Weights of a small image denoising model.
Model: 2.46M parameters, 40-pixel images, arch unet, norm batchnorm, activation silu, widths [48, 96, 144].
Training: adamw at rate 0.0016, batches of 256.
Data: trained on telescope images of galaxies (Galaxy Zoo DECaLS), 44167 training examples.
Rows from block 7, named by matrix and row number. Rows with one number belong to one channel. Each number is 500 + 40 x the weight over its row's rms, rounded and kept within 0 to 999. All counts start at 0. Numbers have three digits each. After the name is the row's rms in percent of the matrix's.
# convs0: first 3x3 conv (model.mid.1.convs.0.weight, 144x144x3x3), inputs 36-44, a 3x3 kernel for each
# convs1: second 3x3 conv (model.mid.1.convs.1.weight, 144x144x3x3, transposed), outputs 36-44, a 3x3 kernel for each
convs0.52 088:529597581539539556449417460491493467482460475541510536502515500455496469442477504492496487485495510455442466447468447503501480545506470468518510489509506509553558452439476489522538444512515514474536530519494468499501469457391517517480467454472
convs0.53 088:491467407545477428480444392568559536540515504469478484486458460489410476481474594516473513514465547443442542477480460501486472490520476455448413498481466490486506499531516516552560510524544506503478489499518444437453507493460490535466501514446
convs0.54 098:549491534514464525579533572478504504494495484488493469505495500455496483451515503538515507553527519565527529458481495474492508504518556499503476511488490495471484470460466466470471468492478542517481544534497496482453470440480464423459514489501
convs0.55 108:518516525484500498500535531513477437485462439444457427532514500494498491449481497467468510500489526510488501505497504496508542528496514462460496474484511493501525531512505477463472478470472491498498507478478515526502484482493488484491512515512
convs0.56 093:491533488535508457613528476473505502488522552508528531502553506459530535509504517482507510446517479435478409477501548466503527463428447523524441559616504478570562458487564520458489605552503502490465499503498522517567490500473522506453509455491
convs0.57 097:497523545544499505580499534514550598498508530552589581581489518492447463502493423501492493500507514481514516495498433491526474490497466471507508507510497506494485457480529482477486512468451458479492483495481545529477423478521471540529479528520
convs0.58 105:491527512487537534521536533455466482498522524501463422537513491472477495548538466508515503483485468495492464543537544532556530523562496544531496505519492468439391503497505486524583553564520519532501517509424495568549463513538524566484498528461
convs0.59 109:492537542436505508426468466550584564476547516520501515492471463495527491489483487483466498528498516512541554492477471448451431508471474448447432466413384568452388508521551468577610438471536565519468552559532477538550526535464486468422585468473
convs0.60 101:499541528488475473510460423586582528480535515495459480542515543454528566411508532514509467498482517502515529497494506507543483530590574463430487519450425561512469418390453477555572451503593468453429485498438516477483553440487478482420505548469
convs0.61 101:509534463492536443503538454612544505569486528520502527500552550522551479501451438486514498508550492514541509477430507510543516531515588512563523491466460457441468482539560463511517371436445506540461518534445516478444544436525551491560497551547
convs0.62 099:497510536485496514508483481467487513468488493460495505488527483528470470501502469502498515491486513473475499548550565525537560548529498520555586576590494584538517547563495553573530488508425453486542501539581513547539495536457490536475469503499
convs0.63 105:466528559457470468493481485537559545497500476634590633484448464528450481626551614493496508516487475456463454513457486503469499467479471460499520450522472457478490540521513458458486453450451529485532494499498504542542512498522518490494532477530
convs0.64 104:480466452513477436496461409487448487485447465455467483454475472423495549495538595539492522532457522514489497497499497470520576468506560457486488489579612487489518527504543556555513478493471512511528541452478483452483525515475451501442486534464
convs0.65 097:464474489527459491524453513459501464475459427526478475543484515498494497535512478458454497529509525518519492537525492539547507505541493543489528508514541533541569485501476492509469483440436495477457581541467557548510449542530494494482518443483
convs0.66 112:500520504470522544449491511588570563543546538533529527529550525547535523512539551479491509507498518511501511440474503458476488483441479402428400440446411385369395542480503554508539511505532532530467544574554450490499446432415446420412465453409
convs0.67 104:505497463553504464508450455538555531547552536521509518547539496543477499519512506519483493545513554493487516511504460521509527493501500441476488397471524447508506490446465547512549462459497525520523498503453466491435477487454471433403505430451
convs0.68 103:513527521496526545483506523542526502517473470489496479511478487548496479595531456534503475528504458534512459526497519500520522535526497483534558487506525457518574435426474485528519457529537543465411560526497543525530440443581438431541401420502
convs0.69 090:455573573396532569311396456526469448505461472508487511490547489476502496503518504540480496576519534531449463525518560561545603548497522493485511480510500431498500552507505512471457467498494484491503489460441527550478522506556475520518417488502
convs0.70 097:524483426481460448514539545495514536488508524441483477462471495484510470500505453483493496485493510489471486489498520506512520494492540458486474488503511503483465454477499496521479433491514476532501496501526523508494478465475475497500479522522
convs0.71 100:602577619552537560551513536497499521480498501487492458508545571485543567519558515491525520476511529464501533462476462489480505501472480494495499499484515467447457442460516441486525447519534454479507448521536473528542430491456435532511458523449
convs0.72 103:475516526496533528520503485519510566485491560483534569512553573536545537449503479555498503548485511488472531482492489552516531513484546482508507491505496488490490485455499490504562477494527467494545495492557481502591525563505519533486484521528
convs0.73 101:406407350441470407406436386523537548510526529498515529508530551487500522523517498567554493575548496500469438502516520573531502553515491550555565523516525505518529532523527538516524520503498511518491496527530509532570515497500529502472531487438
convs0.74 092:574529489549487456603526480431465494462494524529520492463505513533572525519528485476497518501539527476516563467466495488518522473462502558532488527515477486467492541509509548512501559495422515518491505506483582565560575552573537523568503518556
convs0.75 098:503491457525514444496530449573507533562486489554508506434508513470502489476490471504515505472498524470477478537485464532511490539544466470491483455531490504543524512506517532575580447503586537520432547565437485537505519487412535495440525461430
convs0.76 107:423427384408440390389427391545568602517548582500526562507474481502468486555538526485483482499497486484486482484511512495511510467479471461483483498513508463466480500515533479503519489525536481471474504489508513492522403450449398435432426437434
convs0.77 091:501460426472510474462494500539578452534564447505507458486487500475468544526480460511500473490500502507504485469454502453484512461426417435481521528521461481429462480554565470502541484490564548513498547457471514546470579504424521416446456391486
convs0.78 102:509488498476512531503483478469435492469474488457461470454472489519497497461474473547502479522536500533544493485488550497533557497541565531534548533496488522492523486453496471518564456482575432423446477494460497558499499466501481445482484495543
convs0.79 092:490504469521558531491545515516516494485492503504530552545520514491541516477475482534522501557514522490491525494536566497540546531557525482577585521562507563545496531479461503513543458458494496498453504471417524486493535501457518488486497522553
convs0.80 098:445447457504537527416466454530495472544523492524525504460457459469472427514501425432481496454506510437465465473538561505556534474490512522523486449455457414440465504459457567544513600570529515502508510503478481489469480523466499503470464469397
convs0.81 096:488469411494539504477497491537546551510498510475475472549545534447455488505539549645563437438456424511606745502482447543497461488460485469500531494492523520495477475493512480471463478469490495497468491478495517550555536503497508508513525513568
convs0.82 106:480500509506535496476509472457511493471550496451522490490438490515478520499461469490490530516465487499536513551513442559461428519438437467466537454466474403490427433404432449476437487450433471505479472510454498526467474493476525549504565581525
convs0.83 105:526541521529553504486483455447471509466481481511491451406553542518472477512491594482474481485491507503516521511541485546516442488471445576500452480554474489514432463505585550544579540438482454534546485551565493490488553592457574411316473342328
convs0.84 097:547519468507522495542522494516524538461478538493459492502623551577558465548454546414523517492539509498484426464514485540478495492491501548565517495558585489524584518449433532503499514576505432455506506517501525554539499495473500527505477492502
convs0.85 096:532542510541524507538477530469486494481468513553533572521522517483450468473479543419414522543511526498393331493480514530535516493474532486493496426524490479533507531549514468473497481455482525444488514442474528533515501500501524501473530518519
convs0.86 107:511528523479475477469479529435440466480502483509532578463461471475416501497496553450502499440469479510528499510509502487492511449492529505495502490551514469481484459471496479445433409352381441518537465499508518450454483529522510479521462418418
convs0.87 113:474487514528493496514472501501476448532503479519475498376462468464489492476621553564514497519492499510536523514514490519483489480457422442502527475546461505553528505546487526519482454472494487504505517475464479467476528504457495497503451435489
convs0.88 105:504531488528516454484485419540513532520548559513545540536487483516455497539493497521507498500519514488513528508502459511473450529481503556498416546569547499538494492454482567491476539563502465544458469495483484514500535509524560494509512390456
convs0.89 094:559442388533459424563528539494482475480490468508514513512499492481479507453440494598416528620479645499415561501488544554556622511468560453438490434508499482508441530491488507507502480509555460432499522420486536531513508442481457498460439494518
convs0.90 083:520538585522546567513551527445467478468469476460469485598542494543474493467455451403498493440542544448535495468473462524549486524518459549564547572560541532521507530542530527552550518550531470494453491471451473455467495495460522556487499493476
convs0.91 091:458476447427486498395447493479460514500479510485500513500523514449497508449501518451529349320464344422514433465524495460567500501549537570469494534475498506507536549497468516507460464487509452474496466442509500527563514477438504502445491480509
convs0.92 102:486529499496535516501516508527528489525514522511475491545528515510582561473544545427502540463519591533538553510570556484529538436488566532516534475507515541543469561563478473522489485513492537530489531560546495521480447412457508474491498474487
convs0.93 104:492485547496456519445450532525488416522504444489495444516481540466473529520501549520486477517499494478490523507495505505465486497463524456478538442463513450517562461463499475493510524521528453459474486489492472489461478529484477513485496511502
convs0.94 096:431453480486486546545542624528513537486486506492465472532462498481442525474501544502500502505467486521519567539514514486454501471518596463479506469499470552503473491481503504490499515499491492474498513500433526531478486541477463547480464486492
convs0.95 115:497502470489473492542529505481490492568520529544488507481456506540543472480469490528509503505507508533526523575562453519481458462478500568531497479504505521496500498515524532561529443521531574491463511486461484483485514594455484539495483425495
convs0.96 105:505510469438509452503526476495513442490522508522508504444543536535616561529431452492490507533556486483479467395423479485495493505510562541555533514435477517500440617538494624515508505555565546504461541553517537493501476432435496492469498519565
convs0.97 096:445512545439465514474482520455521543565544511540499485469468437453413508489515544501505486511524553502529502499558520516481560508571523591458469436470481468433464520531469540528489401436428522502485527548518517500495480498476480529454532472389
convs0.98 104:474473476499556497466510465510482507479428475493486485555589505558488449481466508550531530522517517526525475520516510525553527493533535478502476486447453530495424430430405415453483425402428516539503485474469468409442456494508417511542458476512
convs0.99 112:497433465537458503530470554509465498518467521494491569488477535458479527439457545495504512508522528506518543529515499476481496481483487489465465506479502502508508518514555549506531553499535505467484500476485496478530489522525500499513497510535
convs0.100 094:532497544522472537581540580472497478487447450550519532453443509463552573503597557477516515526520532516499522525502520474536569472570559526479467551474483595448492484497520528539563462464513478502510515517490564557532522571532555526458531496455
convs0.101 080:471456464418424445450456485512503502494489486490473472480472524515514532518506514451512562463517564454550616517502505476505502448474469492506457461502548462503540503528539482539568454486536530512533498500529523527523504553539522541521495453463
convs0.102 105:507489478500457456510479466481490518489468460488445459357461486394464574458550611564505490521474507511495506500540489519475489497534518417428467446511532497520553452487467572557444506514445464530549491523501486505530574533468504479429489469524
convs0.103 113:442455431477462463584568546515453473484496566490532587523500498506511453474453449549519503528531531494521518495508537461475469492505531538543517474577569415498534467442502513516515535527515451421478493504583430446501533548466530564506492506540
convs0.104 089:506521459575561509594580565500506475475520473559559556433491496480534464507531437443531518456510510458484463441496421467521489483503470561555527544500458483422445498491450472528488444443476553568587567565469487501487568538516512462430551488443
convs0.105 098:529496495553541559482506582547525501474470493443460504456465522489461526461452530526486483506492492460464475480463497470483512454466467434480546460512546493494481500513519519491487517452497471472518470478492517515473530500455518494469488471504
convs0.106 113:543556560549555571504513534467482464485490476468454439498510475513541489494523475429481538444535618443534608397453459441494465431451429507539532514534516496517506468486526507507521527499452436477464497527486491530494466495450511526506491511496
convs0.107 099:434479480443504503448511474554505540499493530510510512443420467434467512457499530477503497505497487465487487461529522512537493511509476527447420507479488519509513523477521533520592459427478454511529484489513449451539532487552498477538427455548
convs0.108 095:470475507496453440494479480496492500488484483458476468506505464463477512497505516487473530499507579472495549524507521547515515544482465448532552525539502527512532470486531475496483490485445518520540547498539561513511484505458502504455539519489
convs0.109 094:473446430518464445535546517583571610517507533488516512484491452490491450489479421538549520530530475492488438472513497447518522420506484470439446414446461414446427533519542569555544561573546494549532523565571516547557522542462537538449514492412
convs0.110 097:462495483466481514530521546487518491430469546491503567443516532492589519499519473498483499551516485497507470471505498454491508474472485606565531566511503498484500496531510482482520473428415513511474525527554497555525521480456536460467465454476
convs0.111 106:475498480454487500449496496500528465519513462499556516470493484521465446471466429493522489512517510486461488500488541532510521526495473559535472504490500478487464485494506491541554441509512502484460498467484468520506497454507494498517490485495
convs0.112 092:532498504532492472507478415498488482513490462482491481439499532504499485499504555394446482498518481503441298451483492488565519493529431624584546502498504512543519492515535466494521455509534484504499527499486524484452515494524490471543555451504
convs0.113 095:582530544539490535576500536516494508476484499494528548444477480459480481484539492465476471463483532545586634487504537478484535526530570515481512494427480513442464517508539500519543491512536476456478492477492522530550523501473492480457491504508
convs0.114 111:481543555494529511532507472557562513543505473549535463550513528466475549470547477514497473523497508493492496568587529553532517496481519588497469537499522461502502472475485497543539566600481517461496462507490466486471437502515488534471540447344
convs0.115 097:538533557553548552535537549510468481485472494481478494387469476464528531434503498490478475483478467515494487494499506501525525512556561490461467471475496474491499574525512560496470568560543534580552493538522433476450524500494535523520541540495
convs0.116 099:479518537468484487490471447447508545444470510477507498517507495523540522537523497513484487575515468536494474503525544481545522514561529600511553557406449555488460520498525534483493559487458483437435528516483525550529468499485448445457471445424
convs0.117 103:565483434513452416504456437511484436522497414472475398420473507457531533448491517457489459470502508482499518457459458481481472515539472506476450502517464503462427506477517525499529539537585491475480506468482476452469476506414511489379514494432
convs0.118 101:387473478439512529455520533653596518537486428460446437529518490522508444475466433553538543534518538517512534511471505505503530531540545498520515532537526525563553469508508488532520509566558480465455499502485527570514505477487507463517524491534
convs0.119 090:539561471543536463576522432487500523465508517472522494456564524530557499524546473532490459536515475529474434499516480502510513488454440567511511564497498523466450542525546559524506561490424517519519494519516472490476515529562533543572521526530
convs0.120 101:505498477468493469479483459525575559439517487483512481483500538436502555405525558470488509491477520471445443458477482542569509566589516514466408598540459557513479523494503556539549525520557497470431519514494496525501493463392562534413538571515
convs0.121 096:534539500524506516515487543481530499496538492512536536498517512554520515543502446457481533498451486529525500552514456499479490490498451504544522522515509481491424546466415509510518539555485420456500468455453551545473514505536462520525490537486
convs0.122 094:491493436508497454490487455483468453485485472470488490480494497477536540510551567530493465529494483518488480535542500521535505498497523469478488504500522505517534537506495533507491493476469549549506527504477463444402535519486524508475482446425
convs0.123 106:548538553519496502517533510472487506465489488445468474528535501490495541477561556444466504431450512444492509462492488493488476504513523499519461526542474416432400529435470546485522510482522501497495528526508460470500483484493460451461500501522
convs0.124 103:502468410495493409534481429473459364527509396532505451429434461467458505452502580525482519545535546501477544495459502473525539520494562442456495475533543504508596553503533467490543479496547556502539544489519486485522468494422549471409515484513
convs0.125 108:515577549498554600468516581519489479549556519505539523447449504463488474503492497466510527491476510496499482499468513500552505481534535525511560503515541484477498545461445601547464576500477508505486520539512470533552513499533507456431483488450
convs0.126 098:585501537588468420528376348462457530494500519519502453541489475518492507512516509640502567563501565552492612490455474485449507496504539505517528512503491512507445485489534515523535545512490503463463510496477536550528426516548517503479550443513
convs0.127 092:469455455501535533482505480517464377491493443468456402447522546512532463476441473484480505486479507470462508466442435520495486528538448566551511513486481553516503450478504451502548445428430441500526486565567479496496448495471529559458469469449
convs0.128 094:553528490476513508447453529428466409442505446474453410490449459566539514519509464468492479467487499491483498518495448485507483459467473497546561448522556481473460484491428471518487456458463469438368485492451558619546508524575483555498449529494
convs0.129 112:506520504460463478459507523490550528522460510489469457510460513501555551515484506496483469513535525462438475477496474530477517579561495447477532555527563533528546459563593570478473575577488530565536521560538507533526542532471511537522501513475
convs0.130 098:502498546499514511502525506467488579473493506481462465417500474483506530473509567615526521541491521490502542484505498520503518536528490455498505497542487501508480506521559504527539515474476528575523492534523541532506455475478510448458592497440
convs1.52 095:463471497519513516537548536422435508476534527515583452489501490502508501505583577503485507507488482520549539474464443511472436578560538489505513514508489475484488533492539533485548468440498496486503509513476513521447485508470511524532570545516
convs1.53 086:560518561524489573512471549475445429504490497463470463566535647498499643530537636518537501487513489496535525535466526498444522538506537500474464495460471474505485471509507501480472500479462493482466497494475470471437513546591526510551506437492
convs1.54 106:461466474477501507501523531511468436511491458565536491464470470508491509518509519540490446507482465471454423431456486464492495488498510604538524539483494553501506525527533498522509550561573624530522529440469538453474563497467544489481575538524
convs1.55 112:534516528498500511491501499435464417519552531494506477633548558525493501460473486469496586477468511541509502433477461476484468515507503388429424479493504527515554456478473501532512510522528495520511492502486493499481451486500500527528499502501
convs1.56 087:606539503574527502513464463453460509425548593446517537536518541500511549550494480449527566449482507496511504468497459491520472471470464473449434479456444492470486524436416573511470536567500450481481436474521474486533523506493537482478536519514
convs1.57 103:460502533490551547534538506430452453416523541478547528591521493532486490525503466512469459494470465502498468490499502482485517495518579583529503544532503506500476445511620507537549490495543455456512489514546542540516526517533518508537531540543
convs1.58 107:488475524497458442505462436476450491497495504504469427512546542467448440425425432510545557477504531493572589471498495485522496499515499490519540532533484522540504485487474494512522489488462511463476476486540528559590469466511438469498480508480
convs1.59 106:536577539523562533484499520519557552476481519480404465492524519486505547516491498467478521490478538561559584502547559475498538492462458582579590502538594489499519498521526463518520417437473488544588485495539495467474498516497504547550507523572
convs1.60 096:538504568499434573477419512491472537487453518473453482566610569498541522451452477515527542481503508460511511515552544489502514485492504513434503528432503509477503437399480534472458566529451578480466581481461583491471519449573507445482527478460
convs1.61 095:545448483504472507521422444410446506455423494515436430492510521446547532538521500467511475531524498400409448418482498483506494456468483511447504522482484464410442511476484463407461507458490573548493562510471547556516501487531505454545546504553
convs1.62 094:487542539480510496392431471528498522476524512419521507555527569490481528402393478577564512502425462497459543505493492471498486444475476499564488506517448392398468451450460527563522471510481429466531427511555422495503503508480533534506483492459
convs1.63 109:493473452511477503540530563494477489491479467592566543471449467531454506581541583460490512469526552389490515479473477504512519504545539533516500482510492387507458522498513510503506459466463470489496486497520489477492522522474513504484533532540
convs1.64 099:544508480603544454544521454598544459566573511473513499482545501498508442511482500529521454526472470544508512510472473511506514486483527485511466564557499500476511534518443511514481483539498516527527444543617450459535499483499464460498467488521
convs1.65 100:496505500489451472528465494369394498474477544585563580518498515487465473471493459422454504511547533512531506507511498520508504497491471499515490498495507509501495514525537490481526524463495504508496502479494539481500528529512505520516470453471
convs1.66 106:494508552486496555520552590462459477480477464475504466638544547592445473568515556568527552559491538535507594507486549484463517514494523617572617558498563569547609394401434417449455434451422529501483497430439483462470618568566568506543555529571
convs1.67 105:504469494525493528547524552499462427555526486538526513465477462523511440520569483437449459449478457418451466382419474384459509477507549530530451542561519505545469544525596449453522597548594581547554543488528555517508504525518519510511472453496
convs1.68 100:436473503435454447437468461416482467447486458400432460660520497618482457579497503577525495598535481609557490527500502520471494517465495485465530497440445566551488455464479440456462392404443511506475507450425495467438554523530514541582437468571
convs1.69 093:527546514508536513440498512490474417527528438468530445486468480570534486553521501525468497570498499538511516476523521421475523463457518549505482539510489501497511518494497489471489458456485472532532445526530398452508468492461482483500496462480
convs1.70 103:436474504468534483459525485526534519440478497473489526479499519509532537471497470475511508487494523445456493483518498469509495422456488479510503496516506546522512540514507508535492546567523495515481473514543481526543473497491507518464564541490
convs1.71 092:410433429401445456411449466504541592488538544495521524502507495483435460468432452515514583496477552543546600470497501439494509457485513469503562461460533485473540453449517487492535480456487522487464528532533558528518465487535436441496453467532
convs1.72 104:466449543439465596478503616533520499465498513510530541533525468533504505518501543535476456581501439562499413557528471557493427547524508460450498434456520456471517501543492515532406494534444455516537472494462471495443515519486482473449510508433
convs1.73 089:513557504510550521460490490511561532481550546410475474509480490505482506474479513451472455507506488512514487465488477478508503511524530549536524532488478540479482506507495525516510490494490425462431472512467420465419496508524492488498520488498
convs1.74 086:468511501481464459411429411492479501519509498486466481406447456423519504416469435530496478534515482488516492443492457452538527423457484485517483447460485434452447472463429469484451434463442476500506489523492424460432445443421426461512421469545
convs1.75 102:490532520521543491509514480513488464614469366575513411487513555507544535510531506501511467548581486527521456529505551551480536532473528494531499489551532470496490490466519468452511486504516580539511584527496555501480492540556461517570491513551
convs1.76 111:534508533573517534605542540429440448478477469504496490577533549528494507548503499473511552455485533457486546493489451495494455439454425487491476443428433433412418500518457515545474480507446494470470507490486495488497436464484416447471410435471
convs1.77 089:516471478527499461542508448467513585492480537536464490528500479486494520447509527475432465450474497470502498543530526522495452530459377462461544493506552521483477476498574493527576578541570486465478517492479545497427557510515515529528477554555
convs1.78 102:499529468433475442459524478557522446563519400584571464507505575510506574509489524526474434569482438556517513488507496482483500497493520550497433513509448501500480461479530432454540446469536517488466519524507545521497516529500475486482483523505
convs1.79 087:442426436505504491509547524491446504514491508473479523436415461515450499510467506491462502479472520371398446450472461488520514503538519545540530515475514457452507468508482450524480512585519481503472510521470482453442519517478513558508479513495
convs1.80 095:483484499541521471573549516504529538569601535474510454498502552500468525560507546483475504479468494473482523498513522491531521532568538506505536523538542531522519499471495531500501546552553433428463504505495504525512554533546522467493505492504
convs1.81 105:508518527498508509490479494522573529484502515457421459522531535523521514497503514465480494480483489480484520430409404522507482544559519538539549489512495501467461510496469513501482519466468452447435541547533574611585535521539478484485477496489
convs1.82 099:520579549531597539516521496515579518471529508559543496507492489523543538525518485471490603490471557493466531526488514495438510522456491521485523537473529543446465476515451455496462439479466527521494520546546474527539479454486535523476522505426
convs1.83 098:568550494543504469512462512571571504530531492490496501429443542446505563555589559418465520434528565460545526509513556470507524501520530441506516462555539497512491548527444548475380553516488538520466565532428519446421437523517482459503531509542
convs1.84 094:456434429443468451469513489466456435500517454455481438408440461473478552524511579432448429550528517571508526426449496520542498535514460608545499490502453484515445508401477528466513567519516530508515525496482480534483547517520468467564497480520
convs1.85 102:494507462504516487466503504452433427464472493509549521493462503504500509474515527502485495504493498509477493560614598502525513446384428482472474493513494480462497466479490523498474524471455529585566503528529493487506487496467513517505529526523
convs1.86 107:520489461459452471473505541511524480464454452523540553456489508548529515594587550526465400563518482488442434493522520481508511506519523545507413523506452515524525529555582498488510582587596493483499498525575480487509472490481509501471513525517
convs1.87 114:449496461507508482529536517550587557480509472492533497492462500487481513504519491572553570502458519490440485630642547497506481479473497441431490502466490519513537425529555484533514506511515433454405521539466489491465437447529530505510501485461
convs1.88 118:551603570569547532536440441483514524477505501429431434541502520543546533592583519486502505508503477554516453507521509496513512477489526467453449530514452519523433470430425527475419508559480495490538495534559497526557467468476525469479568519504
convs1.89 097:469458427540483419575542485500528506495511450498534501474499469480507478541522501527519438479492435460484462511555566387499555377483511550516490520491507537532560445454425483463478502501476518531546472488494483462511496508480500520496467460502
convs1.90 082:397387432393425452436482502415429493402476486467495486454487495495519562482538573506499484532494475523486475513502488524513505514492523532521514505476492534506530451467471465481488501478456543514505558532523548545545489479486500508508508511500
convs1.91 091:473519535435488501390514524497526553502517534502527500498506525463485520474487546559534518547514532528473533551445408597494453626549515492512494432492465409495488515496472501495477453487499491481453502533475546544521543493492499463470463457501
convs1.92 120:456483536525529573549521532479452501506513546505559539451431508450442511528465482431426412452401343481405333540535524564547519555559538494546571486489473530484423537550553545534540563549524473442489556529554517511560493559571516495523536492535
convs1.93 119:500487490512519541509505524482505433520569519462516468541491468514465501521484526530501401537516449518502415535487549506471536511474529459494560474508554469525584474488587499515581469496566495539575466491503443497489519498493478493512433477539
convs1.94 109:440503465456515520475546573517568565499503476538528502517492494535506508555545514473489514503516487519471382462464459477491520517525571468477509493469517551537614467486488488522549496512595448468454489498498499492508471470493473474475623599624
convs1.95 118:490513466546512473523477443475469468529513499488471467468434426539527445567555469472496460546569472591540467498497511503523508472493498417442401486536486507513456464464485463489515468537533517488464530508457485465445440502498432487507472529554
convs1.96 092:522473478482478460545541516473439422500477466546549529505542526439433488412462561477522506455503489511479468444480493524498488499480526465466456442470428528502504445444450527550522476478442564505469524450481470457530570501454484489524550530529
convs1.97 092:554566508537473461504518519532487490460443480461527534443496558501504480581509519417476470462477509488516579522461506499469512540496506509552467540531485478486503613602468540510456479481458449493460470490472469512542512555440477518527415497566
convs1.98 097:541575592502501520541528436430442434514523529489498471589609621509534556480482503485464394466425443526520555514507505535538520496468481476481366536527469535496479517511480534525462527456490608639572528551526491423448566533451514507411471558538
convs1.99 116:481503547483502536495488552508508380499549476488549529452551573448527526448540545522481575503461556527467536497495461494495495507501492547483437551499467569479426490481476508518516495489484490514519495514512503503501482483484465503509476521525
convs1.100 095:432451491452496506460478490512487484517492498550498499478477434461544488446502467477521511458560511356439403409461457484502516484535552548495555488451536504482563511560591543521476562509476594507564544445500555455492446500523510556552552550586
convs1.101 080:489454430512432411527456443498477492512414442525433466527520436594567426538533406507485503513469486508491524535500475551495463536497484482498485467467478425454485481484506488503511482471497508516487538520460490478445466435412471469440463469463
convs1.102 106:460491534500495518486480501515491469489515488466514512533537555504490515518502542575528475587509482602490471603467470562482502526499534397502538430505539494516532496464413545505414440476428437492535436514501466508489489519533462450496479485506
convs1.103 125:508549565510545545494483473437445485465479510492511533503549603472542580507509506433487476418444438434453429467476446500520459522531495460498502488506441467457404530511494549474402541474383464494486467559566490538567484472490545470434559530460
convs1.104 088:519472468545481517511452505536495551616548592622574513557526505603531469501498495579571535488496476350381416428432489502508521528547547464452474434466494411426492420454516525509540646612524514438469507467514520466478453485497431462528478492535
convs1.105 100:480529489507520478534511509533622548474540532445454513492493474460477470494515500507506507520511503448457482496559572470476498485498521482454427513484480527504498499514514488496531503472529537548533485487480504489481561533531537546530523542558
convs1.106 094:432433433439485483403468492501527498504560522475537497478445434518488480530525516535497464521480434471453423564575536592584556587584549498476513461467497462463502474502539521517515510502495501525507521545533511552532478459466510506490534544510
convs1.107 096:512442537535437543551519601499461425503513487477554516511538553480521567468516521515519477497519466498510509556463457544452428560489530500506500566557572515536547576540465539421349606522484519507537532455497526486528555579474554539470560516476
convs1.108 102:519477503552535502521481466444498530415554613442540606547512470519457426533484423477495529422471535477505541528507505488492523508503535478464479507489521468453519488503478491494432475496439456475574436477558480490503498489535527496506510474498
convs1.109 087:481462502531464456549501478526550584471516546455529542505472520476428494481431478488534515538523487587552504520495492495499492481480510544534552544492473554458435466463482470445465459441475411385375447467451468474501560582560532523497505475481
convs1.110 095:463544564476574548451474463452496547505527565473479482469486526467568578496475457496495489478400437535456461477503525500506506519520549514567515545576454503484440554604550528527518481454492477458487485546563471533551505526520503552535496551513
convs1.111 108:566520442533475399531513431472509578517484528528498487550511536519522527513481533439485518443476490455491548451525582453527577497514522567494501549474426526494413491513560453513649505483536578529464568543505523512489504507551533497560491483553
convs1.112 100:409410422501523522536573549537514517517513503468454425469466479521532539534591593543530513534504529547543560513547519488500481507479504514508529484475494495475477444449502485497502507508502643581520539504459451469448444453457499499491474465451
convs1.113 103:411476476449533491440525503527459468520459446588554557436480440490542515481525508470502457504548491435464444416477509467542513442505493569524555549500510529484521527480498535496483553500499613484489548445427546474486460473468489518538555550571
convs1.114 111:548543465555485435475442481573528453568485436514439435365464518430520500514528449408499526504552524543522483497471487503516510523531475545592537558571518519508437549565535461457518470474542474518500521519503493475501502505487500487480483477545
convs1.115 104:537523521544537495551539507598562591503468505514490518388451442439498490453493497561520475547503476554513506505500518504508512512496516597533540538479490533494542494484523511508509552518526541513500552539491550523501498503505495478489501493504
convs1.116 101:568525511496493498454462497437496588422480562475489554554523479501478464441435470500486518507475509551512533521516524509520506520503478628561555544482502544479486440490527433508523494522531416496494445490520470491506594518474543481443474478474
convs1.117 098:524507462570482465561496482532520474550507449570523454445502521451497501446480481481515537448500543431507621471488433517528440518561454505488530469473522492498569538491340526472407508479412497489390537540417539560475476486464483485464507496465
convs1.118 098:380497552443510530505516494453517502538528448494459390635525505546483497451443465551455436496436429484484479489476486500473496514493491496500512510515487502486443358429487445485556521492534456452482492487503502489496586518500516451452535492454
convs1.119 088:509526486482480452513464476558592607440429482429371391392459517410479541435485549511468475529469478605525557481506494467529531497536528584513487552468461523453487509518467468538495482490476496480445500510486482513479501496502491507535461467507
convs1.120 093:524480583482463573447453561432412438476471457482457439522552550451479586409432549465499511473508519508540534432447472496501513490498542470499571428467540430478570540493453522432374495469411526475405533539438522498493547501554471448533473443471
convs1.121 096:442492522513494505578524473427477467493534506450475473574461394518484447564490457490453501510519534583520507520551530487529521499537512416438468476474549564547554469537556491499496498542570547534521509568489438524487469444479535517463517523505
convs1.122 095:502486485510508502537519519496485474517506469508502442437459495475475522545524578550503450536505453532483419546529552503489518539500529540506501529522511587585577501501514485497511524522552517517535484503537478477509526511501538494492568513530
convs1.123 112:475463450466482503490548568477478485481520485507550509485440471465382438485466512491504549480489582482501595499447477516473470550513464552510522526493549535555574479413394498469412498499460500492488498491459499507494537486483546426434551468461
convs1.124 095:601590487570479449542471488593577437570528441550519447510491596477503579535507572496495443492513454476438425509508531483521564501544531592512398544509443527496476473520457493514460499527414497585517509608468512598484500505516541522498551507483
convs1.125 103:500505467529533522473497528509519468473528532403429492479451500565529496572579547563531544624521477615552484458474509462472515506521519602542535553510541550548533522499489514513483479481516435483492468447505509473499464515476487505469495498488
convs1.126 094:490517487518535468456494478504483441535502439484509471367470511452529522488510506374454446439509477465492520289394450403512557452578564563508466559531473527494441497514493516484462481455455550484483504482491533517525479471484504516527517491518
convs1.127 092:509461468480455449510523474480460517481474553514573590572519490508495454440451464486473517518511535484494523516507499526514472524503422422416512415424508466448484461557550449489528466481505470475477467434428428461471499510496461495534474512574
convs1.128 095:523481474510439430516474464517484516520477461497504478445480423527543483567509537497446468546533541571614617496522519468516518479494491469382408543493486542566563516543556453501561450468484486444488500506468507501436447410407509470455481490506
convs1.129 106:517468518504514523456445502459467511467479503432466504463483514470444493514491465509494483556550540586621589504498464456496515455492483522490479550500533507515505476455460474533543382378458447492551426373468487412396504512452488520504456492554
convs1.130 105:587585513512572537460523533599587469535543457462446445531549554522515547526514550536534503509493486499477477505499515518493515543526519562534512521545526492525525480470511484474500477455472541546502506516514484515532501497522479494546516529529